config.toml
color_jitter = 0.4
inner_norm = false
num_experts = 16
beta2 = 0.95
adamw_lr_other_params = 0.0025
decay_fraction = 0.2
Rows from block 2 of a small self-supervised image encoder, named by matrix and row number. Rows with one number within an expert belong to one neuron, the router's apart. Each number is 50 + 12 x the weight over its row's rms, rounded and kept within 0 to 99. All counts start at 0.
Before each expert's rows are labels from the 100 images, of 14976, where the router gives the expert most weight on average: "top examples" is what is common among them; "colour at peak" is the nearest of a few named colours to the mean colour under the peak. Only what is clearly more common there than usual is listed. The data: photos of plants, animals and fungi (iNaturalist). In brackets: how many of the 100, against the usual share in percent.
# router: router (model.blocks.2.mlp.router.weight, 16x384, trained with AdamW), inputs 192-287
# up: expert up (model.blocks.2.mlp.up, 16x384x384), inputs 192-287
# down: expert down (model.blocks.2.mlp.down, 16x384x384, transposed), outputs 192-287

# expert 10
top examples: phylum Arthropoda (82 vs 30.9); class Insecta (77 vs 29.2); order Lepidoptera (42 vs 13.7)
colour at peak: pink (36 vs 10.7); white (27 vs 6.3)
router.10:54 32 33 44 62 48 52 52 44 59 53 37 31 45 46 55 48 43 53 35 38 73 42 45 54 56 67 63 19 58 18 37 54 44 54 52 46 57 41 40 51 59 50 44 36 68 55 68 59 37 50 58 58 46 29 54 49 44 57 72 21 61 58 40 71 48 29 54 43 31 40 38 49 51 64 38 35 55 60 43 43 67 45 44 57 54 46 58 36 40 46 48 68 40 51 61
up.0:35 55 75 61 62 51 67 76 56 35 45 62 50 68 57 38 54 35 52 55 62 54 56 47 46 49 48 32 50 36 46 42 43 59 75 63 33 54 37 29 60 39 41 51 61 38 51 40 46 48 55 81 45 60 45 45 63 39 44 66 80 71 40 59 26 45 24 59 61 46 55 36 58 64 55 53 41 21 43 59 39 52 70 57 46 79 59 65 40 61 43 40 37 60 45 75
down.0:70 66 61 40 29 45 30 33 58 65 53 36 50 46 52 51 51 26 56 54 44 58 24 55 48 43 40 39 56 36 48 69 44 54 56 25 62 42 64 71 33 51 46 61 37 53 50 55 62 30 42 50 35 55 59 32 34 47 41 43 52 45 53 52 41 57 33 43 47 51 54 51 20 35 62 73 44 50 49 39 50 41 67 74 46 47 47 38 73 42 47 62 23 48 48 48
up.1:54 66 75 42 38 62 55 42 78 51 38 45 45 46 45 61 72 42 32 44 54 45 36 60 36 57 39 51 49 45 39 19 21 60 50 53 51 47 67 62 62 44 66 48 63 43 43 63 50 46 57 58 39 49 53 58 62 73 51 42 64 47 49 49 36 48 30 61 41 67 40 41 63 41 41 54 49 36 53 41 60 59 47 35 52 69 47 62 55 29 67 48 49 54 37 41
down.1:40 23 52 50 52 66 31 44 64 56 43 49 60 71 35 66 47 47 37 51 46 50 48 48 31 49 42 47 49 58 29 56 45 58 40 36 25 56 31 49 61 59 38 53 50 66 57 27 57 61 42 33 38 38 39 43 58 42 49 39 36 50 51 39 62 55 61 36 63 38 47 51 37 33 36 30 43 49 45 61 53 27 54 57 44 40 11 63 50 15 36 50 42 57 45 56

# expert 0
top examples: phylum Arthropoda (62 vs 30.9); class Insecta (60 vs 29.2); order Lepidoptera (34 vs 13.7)
colour at peak: black (82 vs 4.3)
router.0:46 26 61 48 49 48 51 35 37 36 63 57 50 63 55 51 60 70 54 66 39 46 60 48 45 51 38 60 50 62 54 64 63 63 57 41 50 26 48 23 67 59 23 66 42 44 52 70 66 65 47 50 61 65 67 59 21 31 50 53 45 45 58 59 33 28 62 52 65 44 32 53 43 33 59 33 39 81 55 31 58 56 43 58 42 68 53 53 64 38 42 36 66 28 38 57
up.0:56 44 32 45 62 64 60 48 60 54 41 60 34 49 48 43 39 34 53 48 29 47 48 51 42 42 44 50 59 64 46 60 60 32 42 39 35 35 32 75 47 67 24 57 51 56 63 46 49 43 76 43 60 62 61 58 27 37 39 56 55 50 63 30 62 52 55 44 31 62 54 60 42 45 54 28 60 43 45 76 41 53 57 54 56 45 39 48 66 43 46 50 60 56 52 45
down.0:58 64 63 57 52 44 57 58 47 47 38 37 61 61 55 54 59 64 44 64 69 48 40 52 44 63 45 58 52 62 58 49 56 52 36 52 60 59 52 50 45 45 46 65 35 52 47 47 56 66 32 50 37 42 41 62 44 48 52 59 39 62 42 45 36 44 37 69 59 63 33 49 46 50 61 30 73 64 54 32 60 61 43 65 73 44 63 66 46 65 56 47 36 65 46 44
up.1:66 55 32 65 64 37 47 58 51 43 32 46 35 64 43 36 53 56 36 47 18 44 52 34 63 48 55 55 46 69 40 29 44 52 43 51 54 58 49 59 55 55 67 71 46 52 56 49 36 35 33 46 46 59 54 44 63 74 62 42 35 48 66 29 37 34 55 45 55 58 56 26 66 43 50 64 69 60 66 65 50 65 47 46 42 44 61 50 57 40 23 65 51 50 52 67
down.1:61 54 42 50 61 47 61 36 36 71 47 43 56 56 57 60 53 47 54 39 87 51 55 30 56 50 62 38 35 41 52 80 61 58 60 40 62 58 62 56 67 34 52 42 84 42 48 57 63 52 52 51 63 32 75 54 42 55 60 51 41 38 35 66 60 60 31 41 33 53 43 51 43 34 58 57 46 31 64 46 56 41 52 39 52 55 41 59 33 56 21 64 48 40 71 47

# expert 11
top examples: phylum Tracheophyta (26 vs 7.3); kingdom Plantae (26 vs 7.3)
colour at peak: brown (61 vs 24.3); black (31 vs 4.3)
router.11:76 30 50 41 58 34 66 31 41 22 47 51 45 51 47 41 65 61 55 53 30 59 64 56 65 43 47 42 32 50 64 54 57 59 55 47 63 37 44 35 71 44 40 53 63 50 53 62 70 70 46 61 65 64 54 67 48 45 46 62 53 44 67 66 31 59 32 49 60 20 39 44 34 44 52 33 50 62 44 32 54 57 51 58 42 52 54 47 53 41 22 60 51 48 57 51
up.0:43 62 73 68 50 50 54 51 46 19 34 36 51 46 29 69 46 65 39 65 49 53 36 62 53 43 54 32 54 43 60 39 38 67 55 24 41 78 58 47 55 63 54 48 29 44 56 55 68 54 40 47 55 68 44 55 54 56 72 45 57 36 36 67 47 44 49 66 64 37 49 48 37 64 29 54 44 60 48 63 52 68 68 66 65 55 57 34 47 32 47 47 50 57 64 35
down.0:62 44 52 66 47 41 57 54 60 62 63 55 54 50 60 32 51 36 44 51 39 47 65 60 19 42 51 41 42 54 42 57 44 56 51 51 54 42 71 52 31 55 39 28 47 44 46 74 43 57 65 62 42 53 61 48 72 38 22 64 45 57 54 70 47 25 45 59 39 60 43 64 63 58 38 64 67 66 57 38 64 50 52 44 79 55 52 44 34 63 44 50 52 48 40 38
up.1:58 36 56 43 56 46 54 40 52 52 49 25 45 46 58 66 57 64 37 62 43 56 57 43 56 64 59 35 50 57 55 44 51 64 80 44 56 38 38 27 46 48 57 45 42 44 49 62 68 62 60 43 58 64 64 48 60 37 41 55 49 59 66 60 42 31 49 26 48 50 32 41 71 45 49 41 39 54 56 48 34 53 39 34 55 40 42 57 49 30 44 62 48 18 45 57
down.1:44 45 62 49 35 75 55 48 63 56 61 50 56 44 36 40 29 40 49 61 73 32 61 68 55 38 41 66 30 67 37 62 70 65 60 36 58 45 39 55 43 70 44 47 42 46 51 46 33 49 47 58 53 50 65 24 41 50 49 52 65 65 44 64 57 65 39 48 58 51 60 44 62 37 44 37 52 40 50 48 61 45 81 51 52 62 50 43 57 62 37 55 44 60 40 61

# expert 15
top examples: class Aves (100 vs 55); phylum Chordata (100 vs 60.8); order Accipitriformes (37 vs 3.9); family: Accipitridae (31 vs 3.3)
colour at peak: white (31 vs 6.3); cyan (28 vs 2.6)
router.15:64 48 48 31 34 50 50 57 59 56 32 47 60 70 65 48 70 51 43 68 75 42 65 68 43 44 50 39 85 76 55 55 43 36 51 42 40 28 50 39 43 33 49 61 60 28 59 59 55 54 42 44 25 42 30 45 40 28 58 61 61 40 65 61 31 47 50 37 63 43 62 52 38 42 47 49 58 58 50 46 52 56 42 85 56 59 41 52 44 37 68 60 49 32 56 63
up.0:58 47 66 50 58 51 40 52 59 41 45 51 62 41 42 25 65 67 41 52 72 34 53 38 63 62 47 36 53 55 53 47 37 62 29 49 70 65 33 74 39 55 59 33 38 56 38 41 44 43 51 56 47 55 39 25 60 54 57 49 27 42 47 66 55 39 44 61 56 47 52 26 54 43 45 64 50 39 39 36 52 49 65 27 60 60 53 30 56 69 57 58 46 40 67 42
down.0:51 57 60 53 46 52 53 73 64 44 62 58 75 57 46 56 62 35 57 52 42 52 41 33 54 46 60 44 40 40 51 69 55 59 36 21 43 49 51 40 40 50 21 43 49 48 50 37 37 42 61 74 43 63 51 61 49 56 24 36 46 38 43 53 61 60 66 47 55 56 43 45 45 44 58 60 62 53 48 52 64 24 52 71 56 53 58 41 38 65 57 56 83 44 33 66
up.1:45 47 59 62 56 68 56 60 75 45 43 39 42 38 58 44 45 42 35 36 65 44 55 41 52 53 62 39 39 60 43 50 35 59 49 42 62 51 43 34 54 37 41 44 31 32 62 61 60 42 36 56 50 49 62 55 40 35 36 52 51 54 37 46 44 43 49 42 41 74 53 21 72 59 45 51 41 48 34 50 51 49 49 33 39 54 58 55 70 51 61 26 48 66 59 44
down.1:40 64 53 44 26 54 46 37 56 41 47 67 27 41 41 52 40 53 57 67 42 46 56 50 55 48 55 56 35 48 59 58 42 09 48 55 66 42 44 53 42 76 55 27 43 56 47 49 38 78 55 39 47 52 60 43 67 52 52 45 24 73 78 48 52 46 50 59 36 38 61 49 21 49 35 42 31 31 51 56 54 31 48 48 49 45 40 42 70 48 74 47 86 55 44 47

# expert 12
top examples: phylum Chordata (96 vs 60.8); class Aves (95 vs 55); order Anseriformes (48 vs 5.5); family: Anatidae (48 vs 5.5)
colour at peak: grey (87 vs 47.7)
router.12:62 31 41 71 62 61 59 24 38 42 54 54 48 46 63 52 31 58 34 56 35 55 46 42 37 55 57 53 37 45 80 63 71 65 58 58 39 26 35 41 64 53 45 38 42 61 52 56 59 62 58 61 75 81 60 54 60 44 36 62 47 53 52 46 55 57 44 50 57 47 46 37 49 37 59 26 46 45 59 49 34 55 62 48 37 60 51 46 70 31 44 63 38 37 55 50
up.0:42 45 46 54 53 35 60 44 53 51 45 51 48 59 47 44 56 67 66 53 50 27 32 56 50 57 54 69 73 35 50 57 52 56 55 45 68 49 36 35 38 57 39 47 42 46 58 62 44 50 67 55 45 54 38 63 50 23 49 46 39 53 26 40 40 58 35 39 71 50 48 46 42 59 52 62 60 50 37 43 63 52 23 42 34 53 38 28 62 49 58 42 50 62 69 57
down.0:63 63 61 63 27 39 48 39 60 43 48 52 49 47 56 41 58 34 63 40 43 49 53 35 55 25 42 50 72 34 35 48 57 42 59 37 58 51 49 41 44 35 50 53 39 52 41 45 59 55 48 51 50 52 76 42 61 53 50 55 63 56 48 69 61 54 46 54 75 49 49 56 36 35 49 41 61 67 48 66 47 34 53 33 53 52 47 63 43 59 62 41 32 54 63 49
up.1:58 43 55 40 51 33 57 56 54 37 32 36 36 34 60 41 45 49 41 63 64 44 47 44 40 48 49 63 66 50 49 55 54 49 23 29 51 40 48 33 56 49 49 66 71 55 56 42 59 46 40 57 76 44 48 60 70 22 64 33 56 37 63 58 68 52 51 55 42 67 40 38 57 36 61 53 48 40 72 46 50 58 55 59 71 48 47 59 63 38 51 59 41 41 46 48
down.1:39 55 54 41 48 61 46 48 61 37 46 41 58 46 59 34 43 35 49 60 45 67 39 39 60 56 46 57 38 43 69 37 40 44 68 71 42 36 65 35 45 49 46 59 58 33 51 62 75 40 35 46 50 40 48 52 57 58 42 49 45 40 63 57 31 45 65 44 48 42 43 49 59 65 57 49 46 37 55 24 34 54 33 71 45 54 45 54 43 41 41 33 59 42 44 57