Weights of a small self-supervised image encoder: width 384, soap at rate 0.0016.
Rows from expert 7 of block 2, named by matrix and row number. Rows with one number belong to one neuron. Each number is 50 + 10 x the weight over its row's rms, rounded and kept within 0 to 99. All counts start at 0. After the name is the row's rms in percent of the matrix's.
# up: expert up (model.blocks.2.mlp.up, 16x384x384), inputs 288-383
# down: expert down (model.blocks.2.mlp.down, 16x384x384, transposed), outputs 288-383
up.243 101:27 30 48 50 47 41 57 45 46 49 40 59 55 53 49 59 61 61 52 62 46 76 70 69 36 51 45 38 59 35 45 48 69 63 46 53 39 56 65 36 54 48 80 57 46 37 39 29 68 49 55 30 42 51 51 35 24 35 38 42 63 51 67 51 51 60 37 43 46 72 40 46 56 43 61 48 59 53 50 62 58 40 69 72 91 52 40 29 45 60 72 40 41 42 44 58
down.243 102:60 78 50 49 43 67 52 28 51 72 56 37 30 38 48 51 64 51 53 52 58 37 33 48 71 53 53 52 72 66 34 37 65 36 52 44 41 48 31 48 58 57 45 36 23 53 37 63 45 60 58 47 43 53 58 53 49 46 43 71 47 42 48 37 46 66 66 59 49 51 52 58 52 50 56 65 46 39 50 34 46 66 38 42 47 52 43 56 59 40 54 54 68 56 37 56
up.244 101:46 48 58 68 37 61 57 56 49 56 64 51 57 56 49 42 47 58 22 58 62 54 60 56 50 32 42 43 63 42 41 59 37 52 49 59 58 43 62 54 64 51 56 52 51 53 51 40 51 28 46 41 51 47 44 49 52 40 44 60 60 69 48 60 57 38 49 42 46 42 56 55 54 61 65 45 58 65 48 59 64 50 53 31 61 43 40 30 56 52 56 67 41 48 45 42
down.244 104:56 60 41 47 59 47 64 54 64 40 49 38 61 46 46 59 51 45 53 69 60 36 66 53 54 48 59 40 48 60 44 60 52 49 57 48 43 45 45 54 39 54 33 50 53 48 60 47 32 57 34 56 43 41 45 41 39 52 46 51 52 62 56 75 63 57 52 40 48 36 69 45 52 26 40 71 51 58 64 55 32 74 63 60 57 26 60 57 49 21 25 32 45 34 66 38
up.245 093:44 59 59 37 46 38 41 58 45 59 45 39 47 35 53 48 53 60 56 54 56 47 37 48 52 53 28 50 35 42 60 53 34 44 47 72 42 59 39 69 27 50 54 56 43 42 62 41 37 26 67 53 61 40 47 39 53 58 40 48 37 51 47 54 58 46 57 63 39 50 48 46 46 47 56 57 49 53 36 45 52 53 59 72 34 53 61 45 37 47 58 37 68 55 46 52
down.245 095:47 41 65 46 42 52 58 58 47 48 67 52 39 58 47 50 48 41 57 55 51 60 46 62 60 41 57 40 34 28 49 57 28 33 51 60 50 44 44 48 52 47 27 45 43 64 43 59 30 73 41 54 45 58 50 70 30 36 75 63 49 50 68 60 55 60 41 47 41 53 59 59 62 55 58 45 47 39 41 43 39 48 40 51 70 34 45 52 56 54 51 33 61 61 50 56
up.246 094:41 53 56 44 30 58 43 53 63 41 47 66 57 35 48 53 57 62 64 51 53 45 29 38 22 45 57 59 49 37 47 37 63 46 62 48 53 56 48 57 51 33 53 50 45 31 53 57 56 43 48 51 55 45 73 52 42 70 55 60 50 54 44 56 37 45 42 53 50 50 47 59 34 63 45 60 38 57 55 57 47 65 38 40 60 35 40 59 41 58 45 42 51 42 60 48
down.246 097:58 47 35 60 53 46 41 41 41 51 71 54 45 59 45 44 52 58 52 37 63 58 56 48 45 58 51 35 51 41 46 44 48 49 63 39 35 54 37 45 40 53 50 55 45 51 65 33 46 51 57 42 36 48 64 62 49 60 71 40 48 49 58 38 59 52 45 55 48 48 62 55 53 42 57 63 54 46 39 45 37 47 41 60 50 68 36 55 62 54 61 39 51 45 54 56
up.247 099:52 61 54 57 41 60 70 54 43 49 40 26 53 43 51 56 46 70 55 55 39 57 55 51 56 39 37 50 55 74 35 58 63 47 39 25 54 53 53 54 56 39 61 39 48 64 58 72 52 45 53 46 61 38 58 38 30 51 58 43 56 54 50 38 70 42 49 37 46 51 46 40 39 58 48 60 49 62 48 30 48 60 59 46 52 55 51 57 42 41 42 53 65 47 41 62
down.247 096:41 54 53 48 48 38 42 51 54 33 62 61 22 50 55 54 64 45 35 37 48 63 37 52 45 55 49 55 60 63 58 69 38 34 43 50 48 51 62 64 68 57 34 58 57 57 52 37 47 52 55 62 60 55 39 46 61 52 81 51 48 43 37 53 58 47 54 70 71 47 36 56 39 38 49 40 54 45 55 60 58 46 45 43 53 58 50 42 61 66 49 39 32 63 51 42
up.248 099:65 67 60 46 63 43 40 69 68 62 37 33 62 61 57 49 43 44 51 48 41 57 61 54 58 59 46 64 64 68 44 63 55 76 65 51 47 59 59 63 60 45 50 68 37 42 48 41 62 36 61 51 50 43 49 39 40 38 52 31 58 55 61 54 28 55 44 39 60 50 38 58 41 60 60 52 42 35 39 63 34 40 49 51 46 59 48 57 70 48 31 53 53 49 40 65
down.248 098:47 60 37 67 37 48 64 56 48 44 49 49 53 48 37 49 55 37 48 54 54 43 45 47 44 48 51 46 53 54 57 45 38 31 45 53 37 42 52 42 57 40 37 37 43 47 21 53 39 74 59 65 43 57 52 64 68 44 44 37 49 30 40 44 67 69 38 56 35 44 62 38 50 40 65 56 62 52 65 39 69 32 43 43 62 30 39 67 44 55 52 60 69 58 45 65
up.249 100:42 37 63 68 51 47 46 48 48 39 54 60 62 47 52 61 70 49 63 64 51 35 44 50 57 38 62 43 32 48 38 61 66 47 39 54 51 45 37 54 35 42 49 35 53 52 62 32 54 42 43 61 65 55 53 50 59 56 56 59 57 42 43 56 71 57 33 49 39 52 38 32 57 37 46 43 38 51 52 48 50 29 55 50 43 64 51 66 65 48 64 59 40 33 56 41
down.249 106:43 57 54 39 39 45 51 32 54 48 57 41 46 45 59 46 20 49 62 41 49 40 62 40 57 32 53 51 59 55 53 65 35 70 48 66 49 49 54 53 41 60 46 38 39 51 56 63 56 50 44 32 53 34 56 55 46 35 56 50 63 47 53 62 40 61 47 58 49 50 49 59 56 62 48 42 40 36 48 36 49 51 37 34 49 47 46 63 52 64 65 56 48 44 33 54
up.250 099:28 46 42 53 61 50 46 60 52 42 44 61 34 49 54 61 49 51 46 60 51 53 41 35 57 20 50 37 47 39 48 46 56 40 28 56 36 57 53 81 55 45 45 46 55 62 42 39 46 32 40 58 42 59 56 44 54 35 39 64 51 70 47 58 51 42 52 49 51 60 57 42 55 61 63 70 44 31 56 41 48 50 52 57 47 47 48 45 47 43 55 48 57 55 54 59
down.250 094:52 63 40 56 45 38 51 26 43 57 56 32 44 58 33 43 49 53 57 37 42 63 46 58 48 59 59 42 67 41 39 56 59 58 62 41 66 57 59 50 41 47 41 46 44 49 50 55 40 52 41 42 58 53 47 59 53 51 46 59 45 39 42 37 50 46 49 67 73 67 56 54 42 47 43 45 52 44 42 40 53 44 51 54 44 42 41 36 51 61 52 48 49 36 44 48