From a checkpoint of a small self-supervised image encoder.
Model: 48-pixel images, norm layernorm_no_bias, activation gelu.
Data: trained on photos of plants, animals and fungi (iNaturalist), 155796 training examples, 11.9 epochs.
Rows from block 2 of a small self-supervised image encoder, named by matrix and row number. Rows with one number within an expert belong to one neuron, the router's apart. Each number is 200 + 20 x the weight over its row's rms, rounded and kept within 0 to 999. All counts start at 0.
Before each expert's rows are labels from the 100 images, of 14976, where the router gives the expert most weight on average: "responds to" is what is common among them; "colour at peak" is the nearest of a few named colours to the mean colour under the peak. Only what is clearly more common there than usual is listed. The data: photos of plants, animals and fungi (iNaturalist). In brackets: how many of the 100.
# router: router (model.blocks.2.mlp.router.weight, 16x384, trained with AdamW), inputs 288-383
# up: expert up (model.blocks.2.mlp.up, 16x384x384), inputs 288-383
# down: expert down (model.blocks.2.mlp.down, 16x384x384, transposed), outputs 288-383

# expert 10
responds to: phylum Arthropoda (82); class Insecta (77); order Lepidoptera (42)
colour at peak: pink (36); white (27)
router.10,196,208,210,191,187,167,199,252,193,199,222,240,209,214,218,205,212,217,192,179,229,166,202,187,222,190,187,206,179,187,189,186,197,196,200,175,225,190,175,177,206,238,215,235,210,209,185,211,170,172,166,201,195,202,199,206,219,178,207,193,207,238,183,197,208,162,177,217,196,187,179,201,195,215,201,192,189,184,190,161,237,209,184,217,213,189,206,180,195,202,199,189,214,177,161,221
up.0,192,190,233,193,148,204,179,174,197,206,203,176,190,216,216,207,189,186,186,140,208,223,184,168,201,196,219,205,221,223,197,202,196,222,219,185,177,211,207,201,178,215,164,179,191,222,168,212,213,205,226,193,185,209,206,196,197,182,206,199,234,221,187,165,201,186,227,210,180,213,245,206,200,208,253,217,197,177,224,215,209,212,194,208,215,198,217,191,210,223,177,162,196,187,214,221
down.0,192,197,173,194,235,193,206,204,202,196,186,210,199,196,183,223,232,231,199,202,216,192,206,203,181,205,188,160,174,148,224,183,220,187,180,197,220,208,204,192,213,203,179,213,211,210,192,164,228,195,198,199,190,175,196,215,197,190,192,204,216,218,163,215,227,184,204,222,188,208,206,168,191,200,219,201,196,167,190,172,183,198,186,182,210,237,199,218,166,210,218,204,222,174,202,209
up.1,211,220,249,192,208,236,214,227,184,225,203,174,196,209,195,180,229,204,188,206,209,208,202,179,179,253,202,156,193,179,191,212,203,197,192,194,159,195,198,189,171,217,238,202,214,256,199,199,234,209,215,206,203,200,227,167,190,181,207,187,222,223,155,216,200,217,212,205,213,189,127,217,216,206,196,210,204,173,208,197,159,172,204,219,217,229,194,244,197,192,188,221,199,171,195,197
down.1,179,195,196,206,244,162,168,205,215,206,222,239,192,191,218,180,219,164,227,198,201,208,200,196,194,173,176,208,229,206,169,209,204,203,192,190,186,189,178,179,204,204,196,194,194,206,180,204,205,228,222,211,185,209,203,195,222,193,217,211,200,204,192,207,172,181,188,219,196,201,254,236,228,195,208,200,206,219,181,188,200,176,169,182,192,202,188,241,182,199,215,166,215,220,204,221

# expert 15
responds to: class Aves (100); phylum Chordata (100); order Accipitriformes (37); family: Accipitridae (31)
colour at peak: white (31); cyan (28)
router.15,183,223,207,215,197,202,178,143,197,167,193,164,217,185,217,221,205,195,179,234,171,211,191,199,218,228,202,191,206,220,208,194,211,179,183,197,228,232,208,248,195,204,180,189,184,173,231,219,186,183,182,178,200,182,166,204,198,171,181,211,184,170,202,236,188,202,180,154,164,235,241,191,221,227,235,190,206,200,184,188,197,180,209,183,186,200,201,205,188,228,187,207,193,215,191,193
up.0,196,224,211,189,219,149,181,172,237,178,186,204,215,199,194,210,169,213,196,190,212,186,216,210,214,203,209,193,186,208,194,204,180,181,192,220,186,209,206,213,198,206,149,195,213,191,211,187,189,166,195,235,199,218,187,164,165,199,237,180,199,182,169,237,205,202,230,205,232,191,165,174,188,180,186,195,184,184,206,204,174,207,200,196,218,179,193,219,189,198,187,197,188,190,211,164
down.0,201,191,222,193,170,229,185,161,208,181,223,216,197,214,207,248,176,189,157,216,204,201,203,216,182,201,183,196,177,183,185,210,209,203,175,198,202,192,195,202,187,207,234,219,180,206,243,216,188,205,203,184,201,185,219,235,156,204,193,213,170,232,228,199,196,187,161,189,193,203,205,180,192,201,183,166,168,216,206,208,175,242,182,190,189,198,205,210,154,230,156,213,176,185,188,219
up.1,229,224,216,200,220,171,243,212,214,234,193,219,191,202,211,199,177,178,201,171,212,225,178,212,173,185,194,214,191,209,216,177,240,243,197,205,174,181,182,196,241,233,209,221,180,189,218,189,166,221,216,161,173,184,217,215,196,196,181,191,213,186,221,172,209,253,190,200,168,189,208,192,217,203,204,201,173,199,175,195,218,189,184,176,204,190,206,186,202,199,197,223,221,199,204,202
down.1,193,243,220,169,220,196,238,198,189,171,159,182,199,200,193,187,203,194,169,177,191,157,228,195,188,180,193,227,211,216,183,193,204,206,211,172,199,202,217,178,195,143,243,186,187,148,198,187,179,184,181,229,218,197,191,217,177,189,190,225,215,202,215,199,192,198,196,189,137,211,164,178,193,209,206,187,172,180,188,194,187,201,179,210,213,187,209,183,226,199,219,222,229,215,183,205

# expert 11
responds to: phylum Tracheophyta (26); kingdom Plantae (26)
colour at peak: brown (61); black (31)
router.11,210,166,179,208,194,184,230,189,207,185,208,210,210,222,220,194,209,212,238,181,199,183,236,178,202,234,220,208,169,179,182,205,197,197,214,189,217,203,216,215,203,208,198,215,200,202,211,183,188,190,192,219,223,207,204,203,217,222,178,205,198,208,227,199,171,150,233,207,170,196,187,178,183,177,178,189,204,212,190,241,225,218,199,176,196,208,214,213,207,202,180,209,186,192,227,210
up.0,177,187,150,206,195,159,228,220,209,180,209,205,179,215,193,203,223,208,170,209,215,176,210,222,186,238,204,207,235,191,204,162,166,207,187,202,186,234,178,207,170,186,216,200,210,215,241,193,184,188,202,165,239,192,206,162,231,226,207,208,205,173,203,174,203,168,210,192,217,223,210,176,170,225,210,179,215,204,180,188,180,196,217,182,206,206,213,173,182,212,219,195,175,210,219,211
down.0,194,197,164,191,181,200,160,209,225,196,173,226,193,174,231,196,194,198,219,187,196,215,162,183,200,229,198,179,200,154,201,192,210,200,219,201,188,209,218,187,164,237,197,163,191,187,193,182,200,226,200,216,200,232,213,202,169,193,194,211,211,214,184,229,205,213,166,226,188,201,202,200,205,178,185,178,193,189,205,198,207,267,221,199,203,192,208,206,211,215,188,207,168,248,197,155
up.1,215,215,223,209,201,211,190,182,223,210,188,188,209,194,178,173,199,196,211,207,229,235,184,191,197,234,211,229,188,203,231,185,221,208,178,177,209,173,213,234,207,214,200,159,212,224,217,229,216,200,202,217,202,183,191,209,200,199,174,204,193,208,217,194,219,194,215,211,212,207,187,170,204,209,220,186,229,233,185,212,212,259,220,205,205,193,184,169,178,203,228,222,225,190,182,191
down.1,191,216,230,188,194,154,229,203,203,200,221,186,236,205,202,216,185,210,190,174,203,214,229,186,216,210,192,173,159,199,216,236,208,183,205,204,213,228,216,217,202,228,160,206,197,176,230,190,167,230,216,198,211,182,182,201,243,203,216,202,223,194,231,213,233,170,194,183,144,201,212,234,204,220,207,188,204,213,183,178,231,217,190,196,216,222,202,182,146,209,195,207,137,188,156,198

# expert 12
responds to: phylum Chordata (96); class Aves (95); order Anseriformes (48); family: Anatidae (48)
colour at peak: grey (87)
router.12,215,195,170,200,248,187,191,198,246,176,222,228,195,218,200,244,147,220,207,217,207,175,198,209,188,176,181,209,209,168,223,185,177,208,220,221,224,186,203,213,188,209,207,187,193,217,197,202,185,230,178,227,189,175,175,226,213,200,187,247,149,156,204,194,165,156,209,219,203,220,233,201,193,244,213,227,237,180,186,208,194,241,195,212,155,201,185,154,204,209,219,168,198,158,194,229
up.0,195,203,227,176,230,219,212,208,212,187,205,164,216,222,183,187,151,206,165,190,208,223,202,207,199,156,218,221,180,221,212,214,193,218,185,184,174,190,218,228,165,182,181,217,221,207,170,180,187,186,190,186,205,174,226,201,164,192,211,202,214,235,197,169,177,208,218,227,176,221,203,228,225,199,231,234,179,172,222,193,206,213,208,186,183,194,191,209,216,195,191,163,210,233,210,164
down.0,184,207,191,203,196,221,184,187,201,149,163,205,198,228,209,199,200,184,233,185,202,201,210,205,208,189,186,176,185,203,203,219,172,206,161,173,203,184,181,218,190,188,222,191,176,212,215,221,168,184,219,224,248,226,190,215,226,171,195,205,196,189,226,181,188,188,167,177,189,209,222,216,195,236,171,209,227,225,175,196,217,230,215,209,187,206,180,236,199,253,157,224,218,229,222,180
up.1,170,221,181,210,164,207,207,237,240,196,175,197,156,190,228,218,186,210,210,230,182,228,198,227,216,185,206,195,188,194,199,184,217,211,212,217,204,175,235,204,213,235,190,207,197,181,216,199,225,217,205,218,201,191,203,165,218,213,163,235,241,218,178,181,197,180,172,193,193,183,208,186,177,174,185,235,201,192,211,184,181,181,197,172,209,205,201,218,179,180,205,205,195,165,177,206
down.1,197,223,186,183,190,180,209,201,208,208,172,180,187,181,166,136,220,195,185,189,215,219,181,207,186,215,158,192,193,219,197,208,223,180,213,222,226,229,205,204,216,151,222,203,205,196,157,214,199,176,202,167,216,191,213,187,187,193,178,187,188,201,198,204,226,169,189,186,227,185,193,216,206,204,233,195,185,218,209,255,193,222,210,184,186,160,238,217,201,199,187,211,203,233,218,171

# expert 0
responds to: phylum Arthropoda (62); class Insecta (60); order Lepidoptera (34)
colour at peak: black (82)
router.0,199,178,191,230,178,200,212,182,250,200,227,203,215,218,205,208,198,191,217,189,210,214,243,195,227,206,222,191,214,163,161,215,183,192,192,204,234,191,184,235,193,197,260,211,218,206,201,177,206,201,192,215,218,206,216,222,208,170,191,199,205,189,214,201,177,197,196,209,175,200,203,162,205,198,198,178,215,179,204,221,240,191,224,206,179,203,205,230,181,224,172,227,187,194,189,228
up.0,212,210,188,202,209,222,149,194,187,235,219,165,190,223,202,179,212,194,227,199,200,222,216,213,231,168,192,210,208,178,179,242,211,180,203,210,195,207,184,223,219,208,196,246,167,193,222,210,179,202,181,205,205,240,203,164,183,218,208,211,186,204,213,211,186,239,215,185,157,218,174,224,210,149,198,191,186,152,187,204,192,240,214,185,220,196,237,229,215,224,191,189,195,174,205,177
down.0,217,210,210,180,223,195,244,195,210,199,187,171,207,202,183,206,206,191,173,172,179,186,176,215,168,196,196,225,187,191,190,196,204,206,220,204,179,177,118,175,202,226,190,168,188,190,168,179,199,200,168,170,192,209,200,213,213,193,215,202,205,187,230,186,168,209,196,215,253,183,196,217,217,215,185,197,208,240,222,194,157,210,206,201,206,184,189,204,210,211,238,176,206,206,149,219
up.1,221,196,225,206,214,189,207,223,203,221,170,225,209,175,207,190,189,231,218,185,209,185,226,182,167,171,190,233,225,208,177,198,189,211,199,201,178,210,193,176,208,227,214,174,211,158,168,194,240,219,243,204,186,189,248,185,182,191,198,187,163,238,196,190,221,197,168,207,189,157,203,200,203,176,200,234,213,217,144,166,186,203,254,213,216,195,179,202,181,198,230,204,168,183,196,193
down.1,239,203,210,197,162,189,213,208,225,213,215,224,201,193,200,183,205,204,197,165,198,221,222,221,225,236,202,216,182,232,207,210,176,213,181,196,204,193,232,202,198,181,180,183,241,195,174,204,204,191,187,218,234,214,228,196,159,192,221,193,228,203,186,213,183,200,251,181,197,187,208,216,207,178,210,226,205,165,219,157,185,220,168,221,201,195,222,242,207,203,177,178,234,218,211,221